From a checkpoint of a small image classifier.
Data: trained on stained colorectal tissue patches (NCT-CRC-HE-100K), 45211 training examples.
Rows from block 9 of a small image classifier, named by matrix and row number. Rows with one number belong to one neuron. Each number is 500 + 50 x the weight over its row's rms, rounded and kept within 0 to 999. All counts start at 0. Numbers have three digits each.
After each neuron's rows are labels from the 100 images, of 14848, where the neuron reaches its largest size: "strongest on" is what is common among them; "colour at peak" is the nearest of a few named colours to the mean colour under the peak. Only what is clearly more common there than usual is listed. The data: stained colorectal tissue patches (NCT-CRC-HE-100K). In brackets: how many of the 100.
# u: gMLP up (value half) (model.blocks.9.mixer.u.weight, 192x192), inputs 0-191
# v: gMLP up (gate half) (model.blocks.9.mixer.v.weight, 192x192), inputs 0-191
# out: gMLP down (model.blocks.9.mixer.out.weight, 192x192, transposed), outputs 0-191

u.75:536558531495468481406564540501406448463490549580629527510509415548469570492546415478457488484506499499500492488421524458535564501425503471543522421506494502453400468524554603439462408556554478494624523413503508558478515492528552449513416494491500533524500505429509516497479554517492534573559461495460522573524468527476517537462487539589486431437418543473474375542584500508553487445466496643543582497578483430566553540456410379573489519505521484567441514496511481466506457439508558508621522495549476455437521482497397509526533501590419413484476480454501502499573545446432482479
v.75:504598539499518457445504423490419465427527498557466622600521410449473585471485405505486477486485506517519557515457507498520573452461508483596507507471503518498487435515532546519376444486572494476588455483546428576415536528573530506477515556475513554593513487440504472459504534505519515603591521539404471529484448578528520536525595517546517450437436581475466449515546461543634508411453455577500593473536493443558493557431445513577528486530492450558427526593546473512501497449535500457585456400594483419512567486478472503487518496558408408491465484504518448500502518442485503419
out.75:477535547555584551544575454510584589503447547547445522500511483477501574610520566527519513468454478489522485436494402425561527406492478543496532494485568494557522521443479434544714536590515585514549557593484457545479488535526525503457521539477529529559499475504525467511348495465440490483478527524522481426463442438469499482492446504470544619507443590552472435464499424463506500519494554471486580469563482549517467519407556528521402553520558435455543460458520555408485519464524528455462473487478508401530454466509527500551413457442564615445544512499502451469501520394462559505
strongest on: tissue: smooth muscle (37)
colour at peak: pink (63)

u.60:541517547508593448481521577523454446544512493555525477463527435527481530503492498501513497537480481518468608481504388596511460437532500445502524482563518444519463436532509448465451437426490523555535487429425496450475486531452555550492533355410600503470505541503559527534549501513475484528492519609587530476513550445590538582500581637471476498398482491510516433627559529600495528471506472525407560490425492460526558567578491535509512615560534487509497458434563452513513577524526453437486523487467420479516494517465548574486464474565469566431397486532516468508423550411415449430
v.60:502493476498533493529432527551502539516513420524501494551502448448516578456432528577469517528553530512526521537455523491427529476518570443446525499502489491506512376487518634549585492483567559584512481438627470542452507398411485429441489512484336473526506493517495623476563532516451541516419463517484428572480438551476556508482509564522484447510528546520467423552483477509452461571410460569590578533511520492451459595534529433520489554471487465563497520507530504437510506429515459493499458425570509509426561506459539549585494527445407503505454548402671475454430444498540493456
out.60:490479463488513521491485521520496597554444512495496611522405439384508511542418503459535511569475589452472518501466424473540542541437486402512407559558547528554572463586456498568526524467440518523476528607406432466578518474450507487467425479467459532556468484506485547533531471502503505614525365479501592543504506496500526528505560588493523448517602538575510414544439536535498557587400548474517492475493490412501395542458490559526601488479551528410527499498545486410425481521450605486519519520482509516595477520505516559546448576479583570502524527457527442497518393466554527481
strongest on: tissue: tumour epithelium (68)
colour at peak: white (69)

u.77:511580471432569539426462494417517535573499554515541507556558454527485462498493454460548472497503462525510574435435463511461513476509472516480533436506572590589459460541404461530399537454527435502472532438469484428592494535504438538519465540525590478528516473469508517500500447496510411540584434493424592463495513510505387579468563528543447380443470513529538579561632568612524482516584555536480513426511599552589510524520511600639505557474518543454488506488477546444522537577524497496500473461394490514574478477441460527465525474491506483527572405578483542481557482443496421523
v.77:487457466552540500533425397498480557432399500506506515566503554486578584483519567563500523524550561475521522564494551469492473568508486532516484569473478489451567492520443514498517424461517553428475514475493537456516491459455573535480416448453418528478514427496481505421555522439464519460485507509504377490410506494493534447514523564528499558633506520447528546533370594481475480547481447507461529507405507569436556566510541456414474446458502598503397517476498460535467459508537500505469512503640546518315493525435412499506414535431521493508539589587556446438497459561564559525
out.77:474446530490456531394427452523531504374620495447513519483386466453504623557537502515498518510407492514526480538575625505461556353464432443493502469524538533503541529550513454518529444542487402579472569402572572554490486549435485450579568429508424452503586495488569461528546567463533471438502543541485569553494436484497520532453485408503522531489564603513513529480502511511453546482537480504553523521562521544568428487519493550467499485424492454485568497567451441481536533543508434505474528486368454507476436516498533516525553416496574478476503479501469367461498462484434411533
strongest on: tissue: debris (55)
colour at peak: pink (78)

u.16:521495536510403425486548515530495506534472430486441413511490426530594483491467498521588555510527478520489462438515554536407514524518595488438549449460574393490504477507456437583526465471483535530474482521567557427549518498550469421492495462547444551465511569482492440542553460450529569528546437510455442527572415439547473436556504523521502449522528545475519495498490493543438533686395495459486467590567502481507496531487484523614452484565583425584537572574550476392505480482610480468518501526429444560525538597437495574548522455604447488465512538573557417484489509530512449563
v.16:542587487491500556440440455458432543517428522512452491541589457506499507380445486519484341484614538483515564497481492537553536431488510528496566460508460503455539438500515435505569473480444430444593442551518457547580527458461500505528484508423507477507429580517562501510610549463524586470494402440446540476561396515455484448503546569586475535551559544583553503536475441482488487560531571569555515507537542610578432506481514538537446527602592452511536490504549587519433446513518457514546493470478517422401491498497525518494517591563496474542513513493562380548526545453545431534
out.16:456389419526393544544443596486589564480518471548519540525554497319456499462539474519537503460492541517487513561492431540474549506488450458547569468382487510503524454549458534553516568458539520471563469468552477518520502514505470460481421542475464631492462498497457543423588557504518499485581465563517557436575543501559435471456499607497510496477567629550550514560474423434492538469537498519432482435531434553494472514496474474544572543541554462454456461527496515482582501574580500484430489544614574494529562522455450503469494610575526574502499477557530389467535499474570463468
strongest on: tissue: lymphocytes (93)
colour at peak: grey (48); brown (38)

u.137:453524478478539490535516435463426537493500546550538485481484422487499529539557544503579584512523490527451495424589442562511493577510538447430530491497625557516606437491536509525527530450538517542534459412567460485480439484479536438372442483423387451551515504528578597528405575544407445600493427454448465579572508481508587443476549551570468366429599534415469456541542477435419418499464491545525545507548482428500431517483544579508471504494529542458506534476533545444538485408492482452415462418500535511466508500517487574499600555524531498532523482518513470506546513452547481466
v.137:521493405549432539506427510550466507529445478504477466473546493597481509472555495490451513444558540484616525488564488505545455510488458526520476408489534453534578538562490481473404549569564530380462529517442494466514542421522568560565474543520479496558434573465555457444590523469452501469508540489521489454592533467511554489576507561561478467510461602539507412508491497469376443553518454592510473600464492446591597469533456499527451485542630468434461445527533581596442580505563584579522538462512473484472432494533410511401384482496530480496555530520546539442501543515429484494
out.137:525475481429416510443502506480537528443584562512430514580544483519485445506516524417485503568435514513541546566462584504469411499482517489465538502521478495471441388491572558535444464475527537517518527506420455486502581565486468444481474638510518406449536458553545484486536568586475536463507463474467489436526459503475526512536537559379569451524404530543544593437457540476529527499459475545463476502457469643554446670450530492447516513522500436559541470552457492503490524463501454528651424421563442534447449567501465536464461559435455537510507507455479495510590521394563454435
strongest on: tissue: lymphocytes (38)
colour at peak: grey (48)

u.27:496456513536467509572480568504558497480505527480514483509511536503497550403506528481546453496587429446450460441565416565538445481496447524493464507509480464455548549420448458524478605540454434541475486525550391464535501508496515445503573568628392496566443524490471495581554362488465520461470481515484426548512463317417555540509544344511516482449533517518434451502529491416475443482547601475506439575427552509442447520575557518544523421528615493471519599491479569471496422563538450551551461511445518549515542502440564528517516540500517500529540496495452521558503452475490458570
v.27:511486471458560578516553465448460486489490464512439423473522530513476465513545487520438550456581409554560458513481467448509515542526565523427490431577585529548493486487513574536424480518464487488422536532520465448585467423469478479565411565578451600499477497521519479488569498532540417400521493533531528533478516457635594496500519577491415483513517539427558539533566514488565483536551487438567379497558426504517565501520511557538494453441553510464451568523511497449432421481539557556488450457397443528518456517535436578454390511427536463534578482518472659515583532531401470483
out.27:499516547482522464557464473516553540446380470453506451514619547548431552489539502560509434515521467454489578630502532531460438479540592433548499457549486565428438505504483487506531568433478482452591457439571548501473615511495401472568513526500554552442380589507489472528544466554514532431509487521463516418537525425519417409539458538488468519422587524469483502486566469410555500513441634490585611484474517516527449446538562608425499477505467429514525479546462522552490438517470513541522427500445563533508526456584545408420501495479471544420548493488469527541490563531531496535
strongest on: tissue: smooth muscle (63); tissue: debris (33)
colour at peak: brown (58); red (37)

u.13:460550402608483601502451468465490496489519587510464521529492519518478479485471547419389501417544503494438494483484504491555485546488437495528510560578450487500636520480463464551491429542539507475599581422357504431516504518480487400552492526487546479514543546514522496449425551577545524673518455486558486437448464478597522528445502503490548483434529534521443555546460549520514470500571510451483494497502529550599465448458486524458570606472474453446542503577526437520492438491562465483573488460451451470506417485611472494386473581527431509525566559491422515487598539558490496543
v.13:546481568494568487521480577507582426597456590446593529546487504531404436410389499522480444558492467442525516503469476619515467397497533488470525522572504502388395434546497548440480471551390508514389526549497459587489493506511494472548592497416431475551465487536429535533432525423418517435428510556530594560477528483451519493529507523491514506524459505552471501444526416458453457494566475555517566528448471516470506503425449486465442556620542466540557424483526512512563474524539497505571547542532429581518571466496501399533464507453568504502544441507511429567455562448455477527
out.13:423482610578495569442518537406519423605488534528553442458530562553451463493507478553416523424512551498462496476552546482450476490496528547515510499574455594563459482508457414541526496567538442456567548448538580638557441526527430456520468382494465479544527472483507381480585528543541473500439507458485500518544504448502503541543523554394509499580561435511458534402472596436561475441452480522429428420580502525496483481467525501529511437544525438499534549602567419495557501445546561513534521471511464505514493418488500611478532485526441420450505526475438549508535500582534434427
strongest on: tissue: debris (58)
colour at peak: grey (46); brown (28)

u.156:447486497461526502470435492478565516497499445432531385491484573501547401471478584544530519510505498424519482542522405464476407405502467516504513529567454519522551607505449464499529517535458525515380517528530556479571559526492481511569539508516535481515505479537526524555580469542557498451399540412540474472494583509530482474522531524391509551528552349481526595459501518410450538479518579472436574471478511574437493495583479465442447524472462615484468467397512457516463552572422424497534502531455558600535476576451550440517415443486521530524482567378475612510494523580447520476
v.156:504550533588522482447457449525531561469517522507531539576528481544505516485478429566447550462469392479526590519430518469546507451529498601574490518515518476429389540599520511532448410518431568528493569451478414565446519607523506482508521523471531549569579433488444416417434451446451474512476540515485586534524432507513468513494425455536506471427430555445549410560498455530548518441525542505554533457519586438405519531508387518611539512482554409536531561489477549621493531526582485543465456476492494554587487394502438434537521512544471489464616470589491491527520526459484481478
out.156:483524441406449551470476488466577511504530572436481467442445525584547523497497610471521474529511532500501476517445515505513483467500483440485435496507473445455537485508541479499525520522426530451523313483495488502557581409586462480488537566579558498500470515489500503516497517562557495529546566493547522528585516420444468521520536523518528405602582422478426533548554534558579415521534532421529421527556468492659523444535550521485457461525509535512510534555484418482524527494563584483507457477459428455565433491551515573426546503508555583489422579511507481573507498518521305431
strongest on: tissue: debris (35)
colour at peak: brown (28)

u.104:472628591485572487374464477422453607472623537500499457464497460522482490459551479461468451519515488468516625543463474458447501495471533566521528432526434502404456480454477462444488508479568474516483540435470541496458504583579497517530522501503605523585535575496534460587516487513490463484523466410499556527532427542509442510450510438506430415407498592476574443519514503535514606455555565547559454453565507533562438566539426518613530527479512496504420502535546595610452541504476494464603581475480416576523490558495555454432518507524500460509468444517518512444503511433511445435
v.104:463595506515613527444417511465506540492562541488516514485414445526502527499528565512486480561499479474607536529525505501483476433414469567493501414545523475390490539559396447505483530535528583574459628348494563499528420579557464506426543527555483559549538481508493560517473534486443456479544452427476514584548459493478504508442480445533475435457485574514449443498559578536427486497547551486554518511480533472533382499586483545565537565479543495499456535488469558608435456546485421531563555493481435584522464497482567464487521487446542543547438483502581438421463532381478453418
out.104:545501518511578475569442508473500495601514519470492619489470450527470475500613517481477438408542488498455484484490481500480452515442538478390581549527478594478495572529443504523420451535504554477499481533485472485510535430483458501608536450431504498540540406444544523542597507378483447545552485510563503406483460618486499435413530574531417399578497425461472494627449478517538440423414592593455524492512510507579564445463475537477409473604455571515500505489549446501547512486562518509481458503546494493526511470445437481488455549415465528535608508523463480484506462506462603555
strongest on: tissue: tumour epithelium (59)
colour at peak: pink (96)

u.84:510435525504519525411483589487488426534466546485493457485541485503499545561483450502466543503531450525462483556427520514537623442493523512422460532468497577451386436447531554496564426428440597527500427447511474429496547532424599539480462529526523478466451538398481468471501520538559388491613388563445454500517454499574462542495495561556473519562510535557467479597600526470629517563489566545513519457521532516508512518528489487557490561408460622519418537454456456432545526442511525450425533472506440529468495489446499533507509511564475554451407485659456528531517506460450507567
v.84:528464509424446496503487483478403439513418528456507449475573559487546551530472403475407544485490443477442428487486466454507559554547531496453424528520531644522437463487544488517517491477473498456505392546499496441531540519474525630527468434535431609528605528504529413495518457450554545547533463563458544474525478432555469527532501556571465476499496538545562491638398554482533492561527514516525570380551577537473518597577461539560503528395461537538469474562507493475464510511516544558449426511517465618473498434528476421499516405586482425519558486564424502494518577468463481511
out.84:510632491449517502543355447591487572551512497530332497563504487527549513491445499609466497465485494452463475444595478535480504534509438524472517524492569454420585443508468414450478436503461540559449483544595501562591412578508579471523514553435545477471420460562479607540490481506428437455472551545553506516569494578477521500486447401577482438468464498423530436413439464452532438493538476506493505580490491451495451443453477455548543588450463497527502499469522430456485478488466515493481495611503423458547504486535500523530530576438504406559599558509479449465541479513521468457
strongest on: tissue: normal colon mucosa (68)
colour at peak: grey (71)

u.65:510585416460440595500418589531504489443480525519414390484446457429548508557467430391560575523444542579523474476521501455418540469467534457460613475529381522524471396554532393536416444476570508578462465499484501506563528474512514539472604515569440503517457496479483523504501535616578509485538492554463502456517448519471481552537586504533446462456535523468392494433551505419448604507568511462468528461424496486564508540597549481473564476480512490441532605499537487514499458563518557511506553498470634520498461489432525554482569543468589432505479499494519523499513480461561451553
v.65:466455479465475403537398486484463463543525425482574477506532505571495554625613450465517537501512525472611576527559454406427408559508475440535352447506521481416461571505466538445520506472526597533489468515493607532508515476500530550516491573523524479436466530450501457485567515465488421464384545521488481548554501525531539460456503535428483582502415492529540401508564429418455525452506458482485485557509463434446538512496447469525404509541511484472446529395502452637501589458463602571467564549573495521486522458519412526514502490498535480453471489502550472456508495619454507500
out.65:501510397566457461444489525459482471424535418497510404530501490596482494514448481558521458587464471544565470463522508529442520561452414477394483455525429511504489481613479508599526432512509404470509570564436511529548479472475519537477465429539483579519508465576608469446529498448508437460473533564559497612480451433440502528419515398408562461493469558490601475478496593584590614532475512455492427511496553429437523489538467502518504527415523416522539501515498489468516543582396564572469455518482525465512593492498546456488557518542486461535503510495455418500416475478442396537
strongest on: tissue: debris (55); tissue: smooth muscle (33)
colour at peak: pink (65)

u.28:488525428559530583561519443496498522522457512472477498580444508493510427429533512523583445469546514468587490603518560505495448479496519345469447534461471470442567486521461545502512403587456634505426540424507571473543490494488552470528564495464479499421440433548499523430419499427446479400538502520570523528371489467389531521520518462464543523499499525467435518417597530495406523546522553459414512621410505420522493365434528453429507510445539597545547557499506474496532393516488476560497593495506442512556495559459531518532491549490532528539513474500525455533517506551511506523
v.28:499509575444562506481497504456507539453541500496497498414517465550434376542439440486460526547439523497434429510475433504418461478534644517437634462519447520594556453503559468479507491517471409565453413574537459563565510493439481525474520539529502521550472478571478524584500548529557438542469462487505612439528466491495492493494507535490460453450613510573509599544479464575577544529529504492507451419549398546518577455513544616446417563532460511404531501464556539446471513456438476449533417529498535520455451583557552507471509501448531536582525419406512567548561490437500484488
out.28:490537496536493581520532496519509496537545502542559449496496488581536555465408497396491611465484496544479541467491530476513585506448496553484477640558480512573490560366490452517514533461500430491491561534529462437527504462470522521498483486532621523470522572437532567494567509492450492585459478430548515479586517581509495439432547418512431454418511449495566435509539424492470466451500467471522514524464516459562523548479465416481518463569470467570491385498442524470338504525450533451532476438537513539520638516477517498542503496460571562512462487549478445356426439509521346513
strongest on: tissue: normal colon mucosa (40)
colour at peak: brown (54)

u.8:527473576591511555557530454496555574544558426532552518549396487504524492523457493550495477531608448499515531482550529559468449521530496489522480462592523506440476573538570551497492504441496488569482510397484448495478401570454488481481525525490429524543568518568452526473480583511398507476423467549572482570551413516447535510462553492519487476505491535511470565425346439518482471427480500523522511554421468420390472603521475402473484507532555468537567501484455452529522468452506522553527486520654443496434513614541541532563432470473482465456403455478536486438606468496604517431
v.8:504481451516419450572469570420545459471493466531460487480523486468502477498543514518524577549511399456441454372568504390458517525557543478471400487456598441462559524546498496425576436544504531520511450576555465582501414462508448602561550547494493606438536447543582515512600477506501519518428506487507466524489468588457546540504474458470521436615525451421636529465491516455476520499541554415489414522548517528465373549583567467538527465484477470508568485489448609523475509542588483490504449486501539589559479408455457593520496521442487505563539501476435478472568499531471470494
out.8:490466509528481424528514396382563570536489544574549479577565523534532520516511436356542465531486446536463560518419456435421500472560474510554473418537552463479497471632536510562445553460398474574509569468489486509576513459464578510477467484558570398432518508452492521530375452562551365478490498471497578426491485410584591369502551453497509495538444519564476450520522528448523501470473477543506500575511484506544468498480568503472459570506526467473472574524442560521464448472473466471489511503438529497602430522496438497446515453447544516533455482535393454442488549460445548474
strongest on: tissue: adipose tissue (41)
colour at peak: white (56)

u.178:499527555542540437408507458495468561478532478507572478438549477524483449503509443509504413505568506396451473563501486423387524476515525507546513455521478485417469551452591545440519502425452409485562567504607519571501463521520549420489486491502517610508509576479510445582436404507526514498447547447509534530522473504387421485528348466389478512564526596518546462484533390541517550490470515561584515515538430526522507487465381531509482465497455575525536480463582521557463529417510569538546514560445499579523564541554488461512515455524419484505471426387525492497449384539489507489
v.178:563591557556586472460487438420455519530496471535542457501438472492417419485511457550509426506548451427455506583496504483400527441477562516454519469478480474446460520468492473493541492425484517547495606438544607510450462515558589481532526444528464631569497575467537522567441424510527492530386532466492533548537515515453434462532455509331448487530498580487518470438533437514539521472436546524552525525487380507557529504464411474518456471452479504524460432400608505543539536470582608521469471581478464515528537497507564383516450446475453428475517448490577455519459476520512513575
out.178:504420445453557463490455478520511449531537577564502544526570548486450479463592585423474518497467455490540532560397572538483459492458466542505463525512425501515528515527535414490499531510536445520483486492509590457488475433464526526538552528449530443484569448502517484419443423421463568515518525536646457508545570383513532444426515505527491418510546587465539463463473478549556417492437372526451492433487463477453502563427519540447491483482481435532471565532484465463440499541405502464534544497436510554531427534490485621462553451504493434471417506516601591457631489397484596568
strongest on: tissue: tumour epithelium (38)
colour at peak: pink (76)

u.143:442582566506482495515574600438592534455587550444429464458570554518467462441531424468473405445542532484526434518468430530463555476480536520507611497538423575437487459456461493490474598480542410512453485503536498524556510529473473477485547542521533572527483529544538541536350454522508508536519422426539592467553443498419484538536479435455509456445527599525448509526503481465470558381440551486553390552500550571588522462538526554475502457439488483495507551533479537517479392509513526522519532535475464508562514504512545459527409496494493420521501526456396536593509618510562436614
v.143:516407516494546495489548665483578535487447439539512444503537457491508441511385423434431535592527488530470436395469467426405516534471445497475536481511498510534484472600588510523494485555441485553474473565584421525551454452496453508534483566546458514488464487482469488544615520568643531484477440487493507489567531465519523534496528502540501426520524459488547505539547502446507534484540490416461500450567497475373523543459547497565493476566486434493601396414540478404438470491561576523505500540415495557494467464440522582462493508442578440471495500461461595544563444507385495517
out.143:522503505512481515582529431570458567558509483578567457492560720570544478493432448498459449611481516476519492635482499511455463578475426524516482480478510529528465497486473516451467568446486463390545558483617577515486492571424510473447536557543469487556480474506482568451490530515508502489478436515472600420595549544510611451507593550527507479419512460529480524449578534448551589541486465529476464560433514437471420472526594617480511572510449510562551467523595508590530499504417534528479440559501507508487457444428551502530528540522476502501494516500503476437533461506449464441
strongest on: tissue: adipose tissue (90)
colour at peak: white (97)

u.169:452487538566549529562544459513519542482481492500562505504474560419500527442427531448501460500578511437500459566476566489511470594435492491516456558491392449417470507576567473492582466546434507526542507476523447527502483526481543460386484470461456512465550428564479562440519498492410615502469515529589432610492488463401632513515507551551553545492520566529403476439434498522424544473437442526553464550429468481396599523554531383370495490566559515524558488466506473513469430497524501512541574529481532485429560639528511470565485555504496511480495498440505408524476490521578487558
v.169:463478487417554506464558476541521430484446495504422593523501471531508428394482524458510467510477512473520499452466532522517504505575445559586515512577496477571545477464455506510518550532518458513454502513507503440568508478454535475559501524479538414534436487463465484582511502382528500520560376562429463394534589401590410490554472409498494542391518420528457526576613516504523435564469559506438557460529575525590577488460498551555516564471471523446475474437465559489409509542423536556458515436454472466514466438475591462450486461460503468519533464461443617516473493479332537503
out.169:515490486526438485450478481464581394447570448461551605554509426519517524466396573479513468518449413508539555449581459490435458482605457450390480479450426558592630503474529556542539544487518465574490512428597505472492492554519457494537519595500443555514542530430519496518492470524488571449545488529469514497457450477418500559379459473508446491486497525422464471417377433481492559450535566542511453465513524545458425510538450437467528461419455481594465490499501530498554440483416519583474541447569476418489562513509466583461545488494484504451495453491538407562476519464531371466
strongest on: tissue: lymphocytes (60)
colour at peak: black (26)

u.135:507464516473412444518466447378467518494473551551579476490516537565499515521543526489509507525548397494491527465513620408553521488491574544426465431472523505497547550475577619459536532518522398568476447524569431474518521450459544571499458514444482568606521500634548505471568486560426520541432504455538447486521498567568531479644421587529450508465479513577508499510483497524439406510531563515608480466461415567522518562567495479392453468507441565482489454516547528518472478460504507515466455394492457506470447562549501573478435458510490401550543434574486536498568495543432481458
v.135:610434456501379447520466467454482465531435511491501509451525560562546498472546450520577537515501496484498533513511563494530479459527483544499454401494529521454532504460473534494529571440502486493454490510522454443495522423437597632540527491421534562552497480609509482448547473497498493439455524564490397412507471484538531400668441573502435490565479464471515479550467465535450434574519527463504482536442495575570593578572510465411422485465466500421444465583575578573486507559531545543431360471468441476478460491528448536540436424462487437563592483511498498512553490528443529531
out.135:528471454528584478472527562486507481489494455519496488391525463459521550447477473395478580492527516554522520544605489445580492508531453653487505606512440497550404548528503458484532432453437505492516450542459426476494471523446412511474491526523480440444546546389474470535556523469544436607507516445515593456445483504485450545485481489420511487504508620508529474459564592486546556486503534459459479509559565419383485453452493506536380459529564616501506467456416480485488579533441486584507601457572476510408490581428514493567505559428406519471453506523461483512535477433500542446
strongest on: tissue: adipose tissue (97)
colour at peak: white (99)

u.95:608523520556488432462565549505514486577447599524618471510491523493452450445451519486482574494456427500442543470559424553599520540532439549542483444518534527518516524618569473461428478442495460520530488473483450465478509550561519521506520432526553500577509576431500440554478417532484459512426499529535475541586539408527435464479481424538551593436450535489499506550495497591544448509468469503417522487470453427556557554532423429537440537457543432523492407485540490600528607521506513493449490593452513573517578514580539401460495420527489572463545451508485459606606474487477450435
v.95:451575535446526453550500424429532557381633526584373498540460477550468475566600509437438496536492478472523546525595435507526576492441579468563520562499550586532529526495515535466447530488599524469526424462560529483425514488474494456487490412536538500597519511492529483515438502574557567583503471466508503533459430610548507563522511462452466472368472540456542453500448564501534478439462510518411433522512464494619493399533526527504539445458398562487455472473491500473415565421520536417556507491571533528520616545532490465425471494462492466507440484508453558558507536521499487524
out.95:517495546488538537497545544457497550478445552465585580489520633439451594477426560450458566515534436496444506543557480580544529524497407627547591478540528462547522569502465410371441443509452487506509454436535464551488482585530488519435437483480443495477505494459521471541534432529467475505444565503453538509547515466596518449479675508401542551429492573544522474541493527440530431498533522562520490481504565489534495479649494553453589488469488511477559525460542427474511464517486518614438495526542560528543464414532491522486469487480424498535536459519541471458395467439600499469
strongest on: tissue: tumour epithelium (78)
colour at peak: white (70)

u.24:517511521488543482490440480502442521540557480584446514485533377605452570543533521540538520505440419586530576490527433551451579544482536416529443442420554549522414524529440555506530414556542565504461514435486545516467533487586561591458490442504525414479466542411496497470485588548455477436543545494468509562505497542502549521475653576553468464496467582499471453459541548542500500443508521556494497461467470412486483472585469458511500510467505462493462510475496468457671574474460466434516543421551495485474554527471639474534574488560504500447373529515582476448521585463527453491
v.24:501439508550573560448503417549537574574539525549412512429557433524527528558491564528598516506444495568503550534499535521456575606385490398496546523395570519473423499485489479510593499505480605532423535488552514558433588551578527520375463512506506454454409501403468515441472543526498485486569468468427488534482483600508463458503532528519482448505480516528502412455474521532555494470449560540566446523457552419486390455521484484555479422437517497552455584435518516498638555421498485457484581471546516480537503519401506459509492454536532489492507566508610450443487452525536506520
out.24:521481427576629486622526446468590548430595447570448524487459454456546439566588531466586510520508505534538503538541505533473550403469517496482555581532521562629460483509516521433657481558438513532425596453443494562483553456514552497510458456505497495512479471466582581516468462431475457434487467568508495419446494471562465437490431573435527507516509538579434494583470508420583528419510551465534577506526482463435487601537522523552478408525500419507531534558482514485520454487532486502501529481518455475483454474511526549454468495455636491569525453477508464479495493381454527531
strongest on: tissue: tumour epithelium (46)
colour at peak: grey (49)

u.164:551531546493455574460502555438473403545412517529575429454535405579482571521536477559540505494495418553388531471553480483543547554432520464488486485440512547561489424491545500461440501569521431514577489554474504569410456512560588469517458558507552499505553513395512451504557521489519494547536492459385473505477444575473561509492564459617482478467453484483586444466537454480513494516417525568511511537537444393531463509467533475596574469565551540577479531537575506505541491423436533459512424439508471477483484524453492525577521490573445397453504472578520557403625444397523508460
v.164:571487621558554490486609501504527509542468533525553566430420414493467533458422455477495524561449519561426512506442493580451558571432504476467547481526541460510425494570604515451510506491446453565522477481593336585452492500565577503488507554615510498518549525450414524548532515473521507590517449572481428506476458431476535476568536453565489493462435501515456444554540487574542459501433469521455547558462472452504562526391510487530517463510520477549538510491558460473510485436461459454531393476521465493489574523487462579516492415537447512412508444436529550538529351404475491439
out.164:473354467621531385559426374537473515448473502556538474464517491583519448459487530528564468455493509499556477507551433455482490490572518532525594501432557500504547542507473497531586483518537500513432459433478599559535410462522472509498459493454443584520443449482539518538350534499432521585575486544516547500455464472481496486530414529379434479454434481531525551568517496400550504518465608483503519456507597439577498527527537505523442475530498422540558456510418550437527413493502576476445470538471467518526483425499498510501471558556544410467417503484540406556434464442494536472
strongest on: tissue: tumour epithelium (62)
colour at peak: grey (44)

u.18:498533544485565492577571427442465547465474491475501507467442433540507503443481436371474532605546493435575490615512601532431464645527560441537489500487557409468492549548544523491416547410444570573525456500594520531566495476534503497480497499484442467524548496514534514473475404485514570377442533531514447555526525431450532535485520451542546562451449511619459486476597555478513524633477533434513487481537442478499451487494502471410512437501479487553513540427470464445451479487507553502522579529496554483378513530465497622549559594505552528426417471473503474533482451513493470493
v.18:526544435528470504480477526412486497598488467536481471511588557374527578495529540512529603535521528529528525474545539522565548519515469509572453513403544487514551475495475545489438455415583606487583572462504502412520476493532516528451441509506389406511410440440524532463512437491450399514503460516509407489622487465501593593648517471501463529499491576470407458543512555422473396494467553556384480564414476423523573486543579489466540472496551518486460473443478509548456508497494484466476513534467521419484525514433470570502453585499529481476465459506530568492493553569481491595
out.18:458516439476506473480519417580573483443453507527487505498561533567586451508591463585512547448497525485477481505447565483409518487420533493578466525490407469490472431514472553447537576547523445414489510477538538506475490468533539569579441487482541493514552504521540404525461490439473626583472499496438450501494508524500461495423548609562564516523575519476428338456514516462389532524527502543475561462467470523538513449537504529492519509441437534512500622475492441456543483450547400549523541443440454397531587608468424547568580553527630547448546453533542472440538506496497502499
strongest on: tissue: tumour epithelium (70)
colour at peak: brown (63); black (37)